config.toml
mlp_ratio = 3
fused_qkv = true
moe_every = 2
width = 192
eps = 1e-08
Rows from expert 1 of block 3, named by matrix and row number. Rows with one number belong to one neuron. Each number is 500 + 40 x the weight over its row's rms, rounded and kept within 0 to 999. All counts start at 0. Numbers have three digits each. After the name is the row's rms in percent of the matrix's.
# up: expert up (model.blocks.3.mlp.up, 4x384x192), inputs 0-95
# down: expert down (model.blocks.3.mlp.down, 4x192x384, transposed), outputs 0-95
up.297 105:478415540500477519436534493498510487500500540500500500476462500504496458519500488500500549540528556479534500509570500465516496482500466591519492500486444530500591500534546500455456611472500523500515491499521443420524554513466488481459551500536500500467455500560545500484571500657500476426
down.297 098:688498523425493500521488540499503500500500435500500416500629510536479450500500500521487550582498478500480500537529500517439500452517500515500500500500473478500461500500508457534513480491584474524500485500447500523500404511546500503497500506531457500500574500529481500593448493500519555544
up.298 097:517506500495551500515530542555494500502470386503609491500462562599500527500500375562500404554522514447461527459543523405500497547460560578467516510490500558500480566503419414549521447545498473497532500500541433454538530495500471500500508442500527422500500500500430500506541589500533500492
down.298 097:437500500500500500426487541500535527500524410501508592495458532560500510435583500476500470500482520509457584528554554520523416504500597502500500517532572508435500524474547465580547521500550500550541500500530500505487528483501500500517414453454500544540500479476531500517512500542552462489
up.299 108:455478391556500497422476529505515500424513490460515469469500500502500500449550500533500500503535626500500521500426457535500540567522489500544451575499530537530477495438500579552508421435500540567525557494538500500545501500552463460444498524498501459455538500594498393470497510577555519481
down.299 134:581500481484535510603529536500529500499458500500493542426471496527500500563519500500556500574435482516453454485513500516533476534512500500550484551479429484500431500451507513695500496500499471500558531504500500487478514462500500476524525591476500500533535550490521558536471500500504455493
up.300 097:479459506500526518500500524500533480500500428519405500500426521500534556500500562462456500519385492500545443483458519500457593544481492500500500576566475500467556500447427462500468522531500493543528500500508464452509474508601500500500551500486500500517429502483470500498471437402323472481
down.300 081:494392476566500554532500497500500466500523475500461539500424518488569426456477428500500531444533444418568574500500574483509557483532576541500500543491500515462500484499556539500500417444527500490579500500446560500500458500467500447434544500534500507500416508518550500546514478500415500466
up.301 121:555500553483500500531457476475550518500500500437418500464515500474500497500543543500471540518489500523500500465499471500500500560500485496530530463438539492570565500500456492538482539491538500500482529500460527500500488467500529570500527506496526549500500508487489500500426500437366469549
down.301 102:500439542500500468441715500518500498554474478500500592500387494500513500500540500483496545407500500457499500509468500575500526500496509651500470486500466500448511528495375500456540556484500500518513500500500500482500500469512519480484534500502557502507479500466500500549459500500518490494
up.302 102:500500517521500481500568516500442500500525566500500500500447491422371464418500504500500461389529500500462484500500485430500500460500458477490500500554500500500584501508500500492538500500519500500476500442562506520500500539500532491476531488443453523547500486500485500486500500500500463583
down.302 119:538500500500500507387524500498500539500515500509453440585507500500588500500446438500500533484468472469454592521500500500505512563500500544509458521481443488500551482540500500472426464500500474626502431450574500566485500500484500448500500507500533500448473500516440511501496503500500527542
up.303 100:571523480476564515549417500523502525493500500409524467458515500500425500471437498500500512428500500500500533500506500538500500530504500500462521521443507500500489520474500526500482427500481500479387488500500500517468492500477480530500500500566501580552491526602323513489500521555500500500
down.303 122:482579486467500498466520452455601465478500483500500526521500500528500500498443500510500530500437536455495486503522500570483529586456579466531500500500456507506500415489454489425500500575501457587416500453517500407500445448500500450500500496506452485500474515500514419559391548505474490460
up.304 093:500499501474474427540500525500455541455541402500500453500500488453500558406500490474509542500408500446476500499500361500500500429457492408500563508446530487500560500500500500500500520500505405500524461542473535570527544513526468500500500514527543558455500484480542477515486476500487550519
down.304 094:500505500538500533500456478500500500485524470556525453521526500500525500500500500500501538500506514546500492508513361483448562432523520588500500500500500529467434507516516500500500422500444534468404460417523500388452585522500500513418500500500464523496517500566500463523572500500515500455
up.305 115:471497496564500500523335505506476533433542500527519524539581474489411586552500443518438494500500486498496500548500500523500500480500527500500500453537516500464529500558500500462500495420515500500468480488500430521550511507425561500500475430500504433465500500470350510500440500452500486491
down.305 135:493552500413507470412526500500470500425482543500534500438610445500363515500503513500522500420500500491500424543500500490488445580492500443475532474521526485500533468562500453507495507500401481436390500493451496464500500552500500500481500500508500500533422530480500442465425479393539500508
up.306 110:500519548481577455527477487497465417444500453532500560500652573531514484500461500500464545500471500500424509504434449500492557512500547511490454521511500500515497516526526552500500499500515523500499500548513560482498515459457488500500553525514528497500458500445475532422535500603427477516
down.306 094:496505535500437393463607500590514448532500438461500445491506500449553500480483436500527402530500448452586521500500434500511502554454531502497500484474383517462497554500540526504498500500504529438479500534527500517500434501507558500500500502533562530500500488361557513500527505500427538500
up.307 095:473500443551550500547465475500525471429568476527460488455499499474487498500483565500500509500489455500562577548553500500475476500501451500518471501530605500525521557500500455534491393497447519500500473541527511456465489506566527542488508496500603587493549571500500500522528460434569525497
down.307 093:500573500515475494437512501463436501401473555562448436579616500503496500500469515444509400500500513483476431422500500506500500522538410508421505500423409500619482494500500500599500500473500477500500500500476561558500515500506485494466483500457479469488523524531534495500500500460592477516
up.308 088:500494500500539468573445500500483507487500405577386500439513464500505487500500539524528500469469488513500540500510503626500541500500488431490500500500500485533500492500500516500500440500584415500439558479492540500500405492529526488500500467524476526500608621514538502500426501442514499500
down.308 092:500532516513481415500500500483507500468489559481499525557473510469454558500492571533477448408460500565500438500506507473488457500518415461500500500500590500525539499504500557551500452410500500358584500500520536572500502500413500500509500522489500483500579493500500500483500456500500597453
up.309 116:500476402500495461445496497434436526513500524544433512551425546500500486432425500491489505492449471563471540500501537500558432500521492500471511500471523501607447491462500487518469473457497558515500500457500500485526500491541487421497500481569528455446535507466535500452500500504490500523
down.309 101:532500440607500500536474558487500466500475478558500525500434500563538500500421481531493500440513506500579500477494500440521502468500511565467500490507532493461500500537402389438500475534554500628550511500487556509531500457500455507500500507501439556500547500516526500489540500565496500500
up.310 072:500467582504517500500500488500500516477500471433524500500538517515473500500500484500500547516500500500609612440565500500540436500489500500485500505500512487621500500574500500500447571500500500522430543500389594500490502500500464500500500500508500500527485500500556466474550500500493487606
down.310 077:500503505501475640481576500500344488500500462500500528498464487513586531475413431500470546536500524500497498548544518500452506490500500534528500526500364474500474500500457500511526500500542500538449500500500541538500500500500500540462561500500500484577499485522425500505560500500437491500
up.311 098:500475558500540486552499448488610525583500473500525500500425500500398498525502502500518452389533500479386500476500500500537570529550596455500555500500439489500557500500540500435515500494457500500500411458551500559524520427502480534587500500500500500500451546500500458500495527504500500416
down.311 104:548501500500486505468500525466481528500500500451512493535552500497490548570440500500559537492510500438623611520499500500441498513500517443523557510500522523500500544526469412500500517513500500467568500500549543618437582500499483430500484556533505500487500611524503500579500507439456500503
up.312 091:544474478500576490508500500446466454500586457500480466478578472499468500500493500538500542500530538472463522500500500490505455479450500533557480362477482509485496571500528500542482500477500452594467459406500500514425456500500516512510464534569454466506541500449424458517446391500468543620
down.312 106:462518531500453545485525488517465459500387500500500530500500500516466554514500426449525479492571549506489491500503551500500592478500599496591531441500464500500431500500414504526493435442422500597472519512469434500500532500413500500497477500542500520500495500489501438462500580455500500500
up.313 108:532434500454516545583474494593540500573464447500515470490481500531497421531571500500516500500479494525503442482524471559507478529520500500565470500451487559483500500511500511425500459629523500500502500500498498500500543488553477500485453478500518541500439521556539500469500491500508500493
down.313 093:500500478500500500500500496468401477514500679516513437500542500502500500500500470500494473500500500537538440558500500471500500440487486486446454502500531531500500479500500536459463468500475503384586467444474500469510557543423500500529484511577500440512436483480500461412500500515500542527
up.314 099:526451425565458500546500546500502486500534500476426444500541473506441493595460500539516500568493500500476539451500528500429610571475473485509470532516478500429565474520500502518493500376482500586400619465481522553500464557511500444501524500475460493530432478587500493413500463500500500451
down.314 102:514500500378521615508391506522495459500454438505500500628608492500447524532460500498463476572546500500500439500555595471436615604482466543500508539500502500500484500490450527490446500547510500525500506432468500470518493500457507527508499420512532482539470500469533531449500544500517500442
up.315 097:420471472354479452500460479446509456543480499500464500478346495500444499497441549500515498500517500501500500479555553502526510467533496500500500500521500500500500500500553405500454500500503513500535513500453504536500500500523500539498500427436500433532500500500552520475459500541483410471
down.315 095:544599500500531500485548500525519500500511451500474500463468500465342567516537528509500444527500500420500500524453476500518466500529470453479547500440560500504494500519500500490485500500500500412535500488500455569500611500500474500491486511495448497479500480496491450435500500500374513500
up.316 091:477500522489561500500516518512566507500516566452469500500523598474500571500500500458498491633486500559541500500500500498497500511548600494500500524500500487500508507506540463432429567489500500621542500502522500502500418500500435446473471415518500500581413500500559533438500468500500377517
down.316 090:574593500537469500528500486460442564437488500438489482486445546491520500477530520500471588574543500454500522555501458519553519463472593545539500496500448527533408485565492500500500500517500488618528466531516500500500465467522548456500450450541557500514456500438530500492517533463503560551
up.317 095:500500568500423494500500500406572476525512552528500500511503563500586500462513500552534500575500520513575522489482500498515532485494547454552490568427530506500522537533571431580502500435526500497518500500571464500548504500498500500475500487466449562500458408522534524500500505485488500500
down.317 095:435548504502538426532508500569474471509494581540484500450488537524562554500534500453462500503442444461449500494471500500503564485484554398503500539566500500527518472502513436529542454585502484485500500560461502500479500500582475455500520599500503437500419492519521482500485500438500491471
up.318 107:458500484522503451490500500500468532500438489500500423539500473512487421500500495500420500500500489500491469476500456554426500501534500485554449469494500522526514521505452513482500463605482500399594595534536536522486572500502510602500516519529532440555500500519577555421479494391505500500
down.318 100:474488500553528445431455524549500500500558500546440469500500471514516500532551557531527504414453500532519543463499465578505500519490536500500500500511480438558527500441448505540500513500435546479500545500506500493500504485462500455521500488500500499500485437500380548500547464506532543597
up.319 122:500500476500548500464480520494564464528496516492530485528500485500500453458561495582528491500469525500476495539516558505530495479508607500501470500484587572547449479500504496498500500500534500479510504500431444533500505511464480448514500464539556541466627500500402500548525590430500483500
down.319 105:500500500585497594501500516515477482541500438560450518497500500500500497522538586500464425489599500474543528559492500487528500440454500533500540476571476501544527500500412553552500423477573515418529500527500462500500504546438517531537481511500467500598610500504609500494554499439515500438
up.320 101:543533490524500422512509521446500478456464439534521496500577524587561500500500444500500500500500476422478500573510500478587425505473500486500482562508445500456500543509552604551494502501500501500576500495500500524493502477500509499437550471530351435610479515501519500559500500588442445503
down.320 082:481478503499500500528515500520417507549512586539579427500500510533570500490464500454500500452504473500500454458528435602528454540499453474500468500505527486500493500500500564507500585500579500565546500500500519465504362494500497557500504496582507500500548500522482511494433472577457500500
up.321 203:443492500597500524439560560500558505513517504500480500500503503475500365452506498477500532569537577464511500500428467535476520554538557500550456500500500504500476500572500468484525500500500500500482543465500476402566476508518501463439512538528500500500500500500620415500513500461556560493
down.321 215:535500500478499485555455500509510480523500468542513507508441500500490425553442500507501500540411472500538553500482500522500459554511513409500519452500500515482478500360547487609503497505545485510518464500500540322486482506500508453500500531500505500447510485474563496575478500500478516490
up.322 097:460500500561500595498495518504632523483456434500475592500500500540501517538500500474424473500500474466622521428515482467439517500500456500524500574544500507406500469500500548533490480500533482495449484457459448533478500520456500521500507500543500500500423483439385500546527568451476552429
down.322 092:500461500500536423552500542533428500446500461500508481498500500496551500500564451500545500500542515512387555524500463500500474494500500510534485485539500516582488500500558509552467564500500504451500500500541559500525500538572535500559489500500466500436498500500573480514390464333531427391
up.323 119:500527473528481462500500456441558547500492500435506466481500471512498443500500498500500497395471500500447443576500593500500503500516500455500500500469500462549494499481500551500456500522559441500487380500500500627504458500466500500500518513500406578458500495517529419527447518524570562500
down.323 143:484517480531500500400498500436525500435500451520560524500500510446541511482500500477500500550500500489591500500498500500472391500500486516511502500534435500459487500500477495495500587576481500500546519500527502618453500467528518481500500500500500576513470558600476500602500508411500500570
up.324 084:475504500512486512535500485625544500547574423500500510500497500530461540549434500500473514511500478500500440500515451542500500581492472461443506527527462519500416547458518500506500480451500500500500466485444566437486551473562588477510367457546500508500423500485500461519464500500544500478
down.324 096:503523525487500448474588509388523500521500435500512535509542500554434500518471500507515492500471442532506500535548500500430468531500390500493494526407546508500557500514500492436475502508500560500493455542500509587564506500524448500500457451562463464465500479500500541487588512505516491519
up.325 097:486492455500525500491545530518500540489574481455490545535462488580513500447537494509474538526436466525500544437500453453500530500415402438484532501466519470391446477454514519571532557440500505554548498493472500474500452526500457560500555500500500492500478500500486500458500441525606559504
down.325 082:406545443561492524500485468530500509517443500513500601500480490500500500497500500507535589521500468591439485500508500569500436500549421534546500510500498522350438500461485498583500533566501502489500500543500500568510492534517482446515551500500387494500500500515504547500500516504604452455
up.326 089:500500500486500500478500595522500500538556440469514455500531552500450406439467500500500523529471367500483477467558511500422492500476558494440500528415462500534460522500500498588515500524506522545452442563537516500500476500500550500394567500500562494500500560564409468513500500526500471576
down.326 101:500541482500500475517550409500518563448491455406492490444612562533500522492500539500500532500500389561500576496550509594469511524593500444416500495552533522571526500470500500529471532499500526512462500454500497500528483516479458544566500500601438500500480521538482498500500500500530500500
up.327 100:500500545500489525480487532500497500567430500568500508535449543500500343519482502500500483500478500495483500462423527555547438530456500466528575457427500500539418493439500502535475492525505516500439521500494500529464500585500446500447504500500450521472418571549500531434467553520563437450
down.327 097:500500500474500479556500500516490500534558519555556500500539542536460549499484511477549481500505500500500519500500567500608425467500500505466541497500531519531441492517546500524471518491507500426492500453507502453500553568500500500571535500546499500500485508492488500379461426466516512434
up.328 112:426500500500502486500456500500446500415519464476560578568572575571423474500500420502441553457498497500610480509500502500498591500513592484520478444466491440434503531500500503462489505500418532475512465497529518557506536458500500500543541439500500500509567519500447476500510461471440449500
down.328 112:522500496516486500500478500467542500546471466463577500500500506504500500513500599509498500430481543519500440461453571515494500485482567346500500500497536500555500500500500526475500500466482468511500504521525521500500401500479500500473497521500500584500500474500453566500510496500560500590
up.329 233:422496495647500521482534527500563500528498514521497500530529530473478396429487551528500529541519500503550590505494516522489541500500500463540500546500527505479560508586487505494502500462506508500450594502522478369483481534500500500520525522496557462515522460424624513490500520422491456493
down.329 225:577536503478495477575537500500494479507490439475434535500514478527501442526469500473505500502498500488491476519478500533500500519516500342474465500515505496500489500390449500533501448464491519566496459482435508330513514500532500508500489500479500577500486473466539515500500493594566515469