From a checkpoint of a small class-conditioned image diffusion model.
Data: 194171 training examples, 8.4 epochs.
Rows from block 2 of a small class-conditioned image diffusion model, named by matrix and row number. Rows with one number belong to one neuron. Each number is 500 + 50 x the weight over its row's rms, rounded and kept within 0 to 999. All counts start at 0. Numbers have three digits each.
After each neuron's rows are labels from the 100 images, of 14976 (inputs lightly noised), where the neuron reaches its highest value: "strongest on" is what is common among them. Only what is clearly more common there than usual is listed. The data: microscope photos of single blood and bone marrow cells.
# fc1: MLP up (model.blocks.2.mlp.fc1.weight, 576x192), inputs 0-191
# fc2: MLP down (model.blocks.2.mlp.fc2.weight, 192x576, transposed), outputs 0-191

fc1.248:550545589569468487458446592525439500500500451397582500500454500448556500500500404531535535426508443500500500482430500500591500458505500499500464599487467450587391500630500500492469500455500380500500470500452493495500528499542553496382529584609539460515566500465548500457500467500562552409493471616497546473533475511411522533500623462500534489500481535500574495534555565482431530534482564490500498441404551469525471463500530542414441500500563457432477500459500500385544504528555500531553522580443519470578439401509523451493540500500587583442437500500530456523478500390366455570
fc2.248:446500581500559500466500424500500500500476478436564474500499466500517500500567500485487514539500425500500500513551500500378464430451503500563495430436564535550500500426500482420432500539431378500500575414420447519581500584500543478371463326500500500471531520514424446459541474500491437442500500424500554479444556500500500526494610500636551478515500493500585518498500519500493549453484528500484500423554500526500500532518440500544544483521500488530543476574486411597486500496613467558536554415580454499500500589500492554440470498450372502500619491500424458458466485642470376500
strongest on: smear: peripheral blood

fc1.498:470500500523509438469480500483481500500500481452541563476477465382436454470431563498497524446500501483432520603491509500502591503483487500404410486447496493484458472500500468561527519522442484440500559500500402471500538394500500500575471500416379566500500563483438418562473532535535458525500502500543436540500479473566477491500479533478508558378436540528540474500465500480529436501500500500422472460365490470472471625523432453474532541500547616482455437500524500458469500529441501500403463503589476522340518500416468470405549399557521500335475420500491607514536574547450500397
fc2.498:529447462423541583545500464500500471455500503590418582494410492396522423498492535500500554466516570500482466453488429500504426429500463419416413500500534498512500500412477510500463456516407479500500510446457484523548534437505444423429500465486490408500500465462553516500596473500451465500473654558500434503459499521500500503531479522371543530431500500500448483548567530500566524500567500497551629500475500500483445463361560454500550468510468350541566455500466549458496599441500582493490481431401500500427472454430500458500474500542557431364455474476467601500434500522432485551
strongest on: cell type: lymphocyte

fc1.385:526500497463541491500468511503458537539534397500542500500425500500500565500517500500493500500500476510538439500500474570482459524500463577500500500540500500208500439500538605500474501454564515658476477526545489500496520546582500498500500457500447525500574500423500577460500500557531477444371500500419569502483500500655500500623500559496500374500485460500500500507500539500492500500545500515537500500485543445500481394425419494500542462467561462516417457390457405500500455473434553476500528500500464437494411459449533541500557365537472500500500511433502477500533500500448500370
fc2.385:500478483500500546621468485500410500449445568500435555448500500525580509500427500561525460503508514500450487572500398512568500482473500496500500500500461529500500512500500545428500470471420500500569500494498500514500542555505472451485525502527500503500615519500518471537469449536460500497500462399370560511524436493531500526733500534508500483482500500500527500467632430500500509450574560536515474500500554591530500549504609712542545587499594553500523500544500486519579504452500413494500500588593563412570541532500507467491558500521458500567557500351484450553513562482500451563
strongest on: cell type: eosinophil

fc1.492:458472496436553477495616500500492495428500397512498468434500519583529475500500601449507448500500469527577663523500500500500419466545500500500575500500532543609501510613555517527500500500516548531445500500438493510403474555552537451499500419491500500500542502420486526488439500474500481397500446412512484551500500500500500571550500434634539482511543551500425500500406436469500469458500495448569500486525586422552443627581392463506500500500579480500501490420500503555430500375516417521434500548500435556500500596436524529460460585500608523520410500516367519500532523482556537558
fc2.492:644480471560472502500480500525477500616509571500498482500589500498548442500562515500493450500409499500500365569500492500479602500473500567500481524466500482627500497464472574498500500434460500554514572500516521559590424487379518471500522500582433516500465500576500494500575498547541551500470500500500443500500555518479500500433475396500568609500432616500451526500592350444456500571500562537521500467500505531500532543414500610474500512478467482510526500484500500517518500529585361500492403500525523500484500408500542490430576326472493450537500500406563500485538551405551500500
strongest on: smear: peripheral blood

fc1.188:470442502560488514500381500528551417536500500481500557500578500463446435437533489500451624598500525500372500442524428537464487500418447546522568501448544500574373495500504509501454436456428500539484500532500500432449438500500520507537506478435500324500598426457500457500602500459471500527522461500629549500500500500559547510462457619490493457526500501500500595426592421500560456500500550500500600494430500500500519500490405525538527535517561550500541561533500486470386500602514458474500556500587500443392477513554536500493550500532510419504535528509500458500481654505547451500
fc2.188:470446509641500500580493498500531477460473549500500537350524500442502565500450556477500577389520494500500427520524500500489565477500537523500539500500476540500497493432591510526526542468500528426485500500500452478500507538500547472467500500348553630453513486517500500557459500500343500564397587507537494453507542515501500500451515400476462437378538398500504500457500500500591500537500456528496620500516530531515597385417502466392500558525532422432592430446488442426576500500500497498461468475402417443453615526511500500441528490585511528441453489575500500518500433501501500534
strongest on: cell type: segmented neutrophil; smear: peripheral blood

fc1.235:500478501500529505453443560526500393476422500526519566500500483416500469500565630445534500495450488507448503542589578541500500388504500645547500553403500487500500546400500500565500495478500424455396565500625500500517500382500489610496476434538560474425534428525500629500588409543500503500491500504500419443382500500500500500542446417500459500489503500491449484513500473435500503546500532531492589511500502388471408498511476457500476553505528500464500463590505594510500512500500370424472500608407500500458517481544500502467500429500525545396537541382500545515535524491500564550
fc2.235:546425500555470538481500452500503534473431626500500365514500584500418473500581500533455470500500510502578504500431563519418500595538500544469476482415500539507523555429547500492500500500566441539500482548534485500546452526500500555520577586470500566435468504524460581488443500500534473500542468546500422520498500615500526500389423430500488548539462464500433500551544530440379500576532535522407502500500378500565579500510404500500485488444547500407477539468494500500495527446500500398500461455601500500419492500557527418338483506530604594456463481504454383491576456571543549468
strongest on: cell type: segmented neutrophil; smear: peripheral blood

fc1.15:484481534500530616538532500500500455541500427566384500588468466495500500435500388500500409358438497500487500521527500498470530527456523500500526495473482500469534500500397619500526378460500460523460500490561452453500484430510500519491500463564500546510587500437436566588507496500447493500419405557478480532509552483500530593400458460552488604687535585542500469435427500500500500525500500500488500495498500426500500602448543500480468639455500369609508500563500496500508500417500477494500486564500423464500443575641500500500554540500500578525394480486500500500502500538470468485
fc2.15:540440500577508546561497433479443438488500515455500500481470460532513496470532479532535430575522500500500478454505500500458461575500490500466490523543407500451486559514500500440512588599539540534433434451427500593500500500500504464528500457539502455504580500500472500676500500445526500500748390490500500517477500491477574503518593513530538516466500500558509598500500500500500561500463474500458500500489577594537410425577538618405558347487584616500500471425499500500446500500520500500542533500513588527548490400581500492500425409439516434500500460528527488500500414454494513479
strongest on: cell type: lymphocyte

fc1.189:500612448504537500500450479439503485441442558532500450500562500500500493464510500500500500480511471500500500522536533500500390482591560500562500467448546513504442476469406491633557614496455500512376485524514500538442505500565424544500443493526567500453572569433436500500500429531454608522549550500439500511500465458487500513467500591500495569500481545480522474500412441456531417506424500500409500500525326544504481521532399590463500446507452500500350502500500568483537435467475500500568455395458408580529573515554541485557608596591500546500590468488500472443500500590562535489
fc2.189:622330500518500464433591500520517466500515500475500542500531501473500517530687467452500500426651489500461514500509516478448495391527500572573500511500570565584526500493506500513437476450484455425500465500468493539500552500521537500500500500496440487439428486516502500422451516505535536500392548628564432500484395450500525438401496567476500518363423438480535500491468529500500507472585522470459500474500489500498548521515509457457454405500377473507536629472512427482500474419492509500528500541446599500438459395522500500463500390605507534430500457554537496478500465476490500516
strongest on: cell type: lymphocyte

fc1.130:606582500480500454444500465500491500500516521552462419536558500581454491494432500493479570482497477474500580428486500490500534500477423570498465509500454481568569527477455478523500519556500474563517500504429500396515575420417500508478500465526615500538566544500409518500501500643658500530569433445394477633500500477463539521514500500500523573500469500500500556531500500504504500492480563668500458484530500326500392500428493434459514522495434467407516472596538500525547500500458440482500503538372531544449559638435530484488500572464500498500487509539500500475510617500496513493
fc2.130:562571517500500517420516492500544527503537513608617478612433521500464507527500532487472444459530500470643500493500453530510485551500476413464466484500473469500500500461457586525505494526481498424402465500494500370487376500467475516490500500513500460571596500547495561583500500500606471519500440482500428566500500475397481484549496500471540500500583528525500653500523500500475497522326480623518527501534500517500500461491500567387460451479558347558665576444542445498447451535509500500530437446528465457379500523597475520551492498537500500471500500500500541499500439500526513500
strongest on: cell type: erythroblast

fc1.126:510556397508461468578500522456500468500506588451512465500491500500500415469500534500500500500550324513520500507500473500516534500739500389500473565261440500500464545531543469500537555506487500571500445574500500527393515500500442385500571516500500501481491548530500460500500512493500460452458493522500542500479500500489577563500467500519569550416500500455537500483565500432500500585500500500500500569530510578312500494443577548589450490500500458514500500500500500435500500490457530477500567478483444500500597500459469610471500500443518521524500471500565500500566500515500627483
fc2.126:463559411500543448572512490515527517500546500500463500500500533500500500500500503468539500500500327500506532509511500500453520489754500413525557439274471468500521500496475514500565500500500500426500567604448500500638528498489436419505436500493474500529500500484500500500500533500500529500500500579500534476481500500498411500500500504500583521555531500546565474500465530412500462424500500500500500584471425500714500500505425447426539479454450500500500500469500494522500530533500500440527585500500554468500530535471460364462500500478500542507454500460407461500574500525500631520
strongest on: cell type: artefact

fc1.547:561466519437500478504500500500517500412500500642403418500500500500464509500506564520491556574500459414500500500498500493514538490451541437502500509526556499500592500452500613510427533550387465500500483500542488473500500484426450550540470511531500500491573600500373536500500500621583500512500496463420491567512419494500500463522500500425500528500394475500500606509500463484500500539419500500546482500500539488481407500433500500399568500482362564443543431541500428500605347452511409516442460525340500523481500633500490500512473629554474519507516533600546515477471555542486500515
fc2.547:596500500555483470470558500517500500507519500509525438550485499494537499552485500538479513540601585500606387536552500500500496513481492483500413500467568473495490498516454577500425493500576500496492500492579500438448389493456500509500500500498500412503668633537500500587500554632563502500621422512471517513459500572528472591500447528562460476481574524500464555498500562529487500553351500500500528500507495536500454503495501651453498462500651439435567499411573500531480500542543500485462500506530555432432486507577500536542563426477500569583524547481483584500490500436613508430
strongest on: cell type: erythroblast

fc1.474:535484481500500500448500524493496526500499468453500731506355509477462530495430512500519575633463546539658500599534457500518504500500500515528479488500560474502435500500567442400500520500428552427600500500500441545500593500583572468500501500529469512452500500607438500480550500500501500489500583500492412570544500500557498455474500502589500399500655611500500459541473433500500504475469525498500445493500486591500500502438435500538472456518435530564500500500500542472500508516500572500556524395480548460500588594475489527552513563440530531647500552525483565500500500500457471569
fc2.474:497547505520499500500563514500509494475502508539484560551496529420480500476465461500500437455453484500500510500470500456483472672500665446493500494500455546542500500517490566496500521516546500635453479511478466497500609509520500519500491500506502459471673500449600513519579500612326500473513520546391553470478515500580500545404524384529500576500474388473500588547538566500482500481561594405465500487538500456500456500500509599500434520513680428400465453538472480480500475451510515500523501515501500523588500500407513500434556440431500500500484500500484465500500529500503487612
strongest on: cell type: promyelocyte

fc1.53:458500496582500500605500482490500500520522500500568456452400483419500501446509482500441491471500403480500550440469459511510452500447500498494498456521510444500532500572439564448500406500538560500500563526456500500500601520485529397450468435489500521499506503500527456500423505668420500500407436387434500489525417463500512521500500500500472500607362559529500468577359500510500505476580584509530425480517538485500565546489587500429408426528368500585381500589500645563501500504500523524500461394500491451500529463561500479524500500500428587500445504500492527453509500553414456518
fc2.53:580500453472500500624441511522500484609502533500552537500398462489546500500500553479535404529510483500409466430500483500551500500515552463500452500547500500411500475520455371451510531500594500663445466466516500500438500418594535492500490531595500500500500533518475434579574500321526481520500466476500536500500533499500497500500482527500500389396327589449500500500570492493500482452515560500424400500500470547500426454502461486500597605536621473519617500500492360517505442554509526549460500594500500504547527531497500496500500576556500449494574531493521500514470529482500500500
strongest on: smear: peripheral blood

fc1.561:408500500500374458495455569430431500495625524474500454551540506500500529500500479631509500539418439500491500494431515532314500500524533500500500411489500446462473405584500561430540444500500611531436542500500500497557514491500500561601578500500500441497500500493500535522500690500542590486500500453500500497500500567500586500455538500466599567500454500500350500500521500450423523522535509500523500558500523500523500500500556500500500500520500499517500500542500588513502500559495535460546454501502455599485560563500419532500549489500500556464500401488306555500464569526547387500
fc2.561:627500500549669500490500470565437462500608500460500501500550499546500500467507549352500500471520448557506500546586548500703500500492468463445526570481500631456500587574500454459500552494503654468563500462510500499455500500501500545597456589467500500500500553487500500500500630500544425500500500500555502439490416481517500500500539500539597552500500500500417500500500529405500521400500471500500441500460476524510500457500426500480500501573500477489470500500500500458500500558500555414420471500500535500544500490525438500568466499500500500470445425507711543556500500563500408500
strongest on: cell type: artefact

fc1.379:422453521509535380596416473636486550490451500500507450455524668469563477463500439490511500526489430500529513500686500500556457473463500417468517574472477500511500500530500500500500500585500471495500468500480457500386500544500433500588627553599498500500500500584578522500500598500500456512465417500431569541555501532561481500500430465585397532491448500387527500500400500426500571500500500500500391577500505500500450505500575500468378474552491488500553480577504523526539500410500515546480537500452537601561518500500500558499540603500453556444465514478471539553512549500500451488
fc2.379:645500483432448431540442545381500455597463563495525496500514362431463428476553500538500475479500394500460500526329560500449500500457500414562541419471521553500527537500473500522461500506486456521465579500528523536624538581489414523571385465532432582465443500455428579500500558509500558488520455422429555475507496451461547500451404500441342500500460500580535469500565470398500545556452500496500403584500468528513548523500476500500627500501494500478500534471500500568426500584500500533500519482535500466500547519500464500532500500500570515425500419483540500500500565500561483500
strongest on: cell type: lymphocyte

fc1.13:515500472457500596511500475588574424414562512446472678500500473616500500490552518537539452500500500553484632542469525543500465500428468500531583480451500431619515529474560393627448404547432500402516501500500423495551500500571466500562483493548410436500559570579499456479569539500500500526500500500500427500516511454500500510500552500523513559419500500483528500533539403500457548494395606433500537506554500388500506535577472437528500500507508604539500586510500500517500471529483560500437543465424530467513461584562522420500426623511463553540550500586573500500500516477500500519
fc2.13:552522452568520526419579500465559498545500500462451355500415520579518500533500518494484446500714490506500500500500595500500549451476500454450527500487407518483500528500425611608462504632459500500500500508500538569500500484478517500576516463500416431499579372480558518500500495521593526478500500478404419535500500539451476500603520540526524543508500524468452465538500448500451500500406537486500481500489500494518500515506545657404500575466643500467500479522512448480429527500458458519500500500581500508500403403468513519564522476506570484500493543352450438500500500523514521590
strongest on: cell type: erythroblast

fc1.530:500553500548508444455500475492521500500500500455568517479450489456581500554500446478500500540500500500416649463500571486500500500519478500500630516500433482500525500472436480432545552483632457500400519473500444500539425636603490491500541464552530354417580637466543515500530508593445500481541538500598564515529377500500506493549472398532489441587500500542500500449471513500457445470425517500597450499468374500498473556481482500560497536465462557500569363569436638500511472474477537514548500485518515580516493538453420465471535497604535500554492500550500500542471453514483521500
fc2.530:500436500352500440449485493500464554500500476523511509359587475500549500500472558446483486420493549515485479396469500467526591532542447409604499500502435500433488497500451395526508472500520500537523393539444500500508592557342500567543537407554539594569500481517537452547500506435424500489500443566461473500500549500414503500520483492500477448423500460563483492476462418500541511446500482528390477522524458522456562591496567500456504472433576500521302561475492425500480498519347461488500500500500512500530500479485611488412535500489469500515493517500500555506509417500525515409
strongest on: cell type: lymphocyte; smear: peripheral blood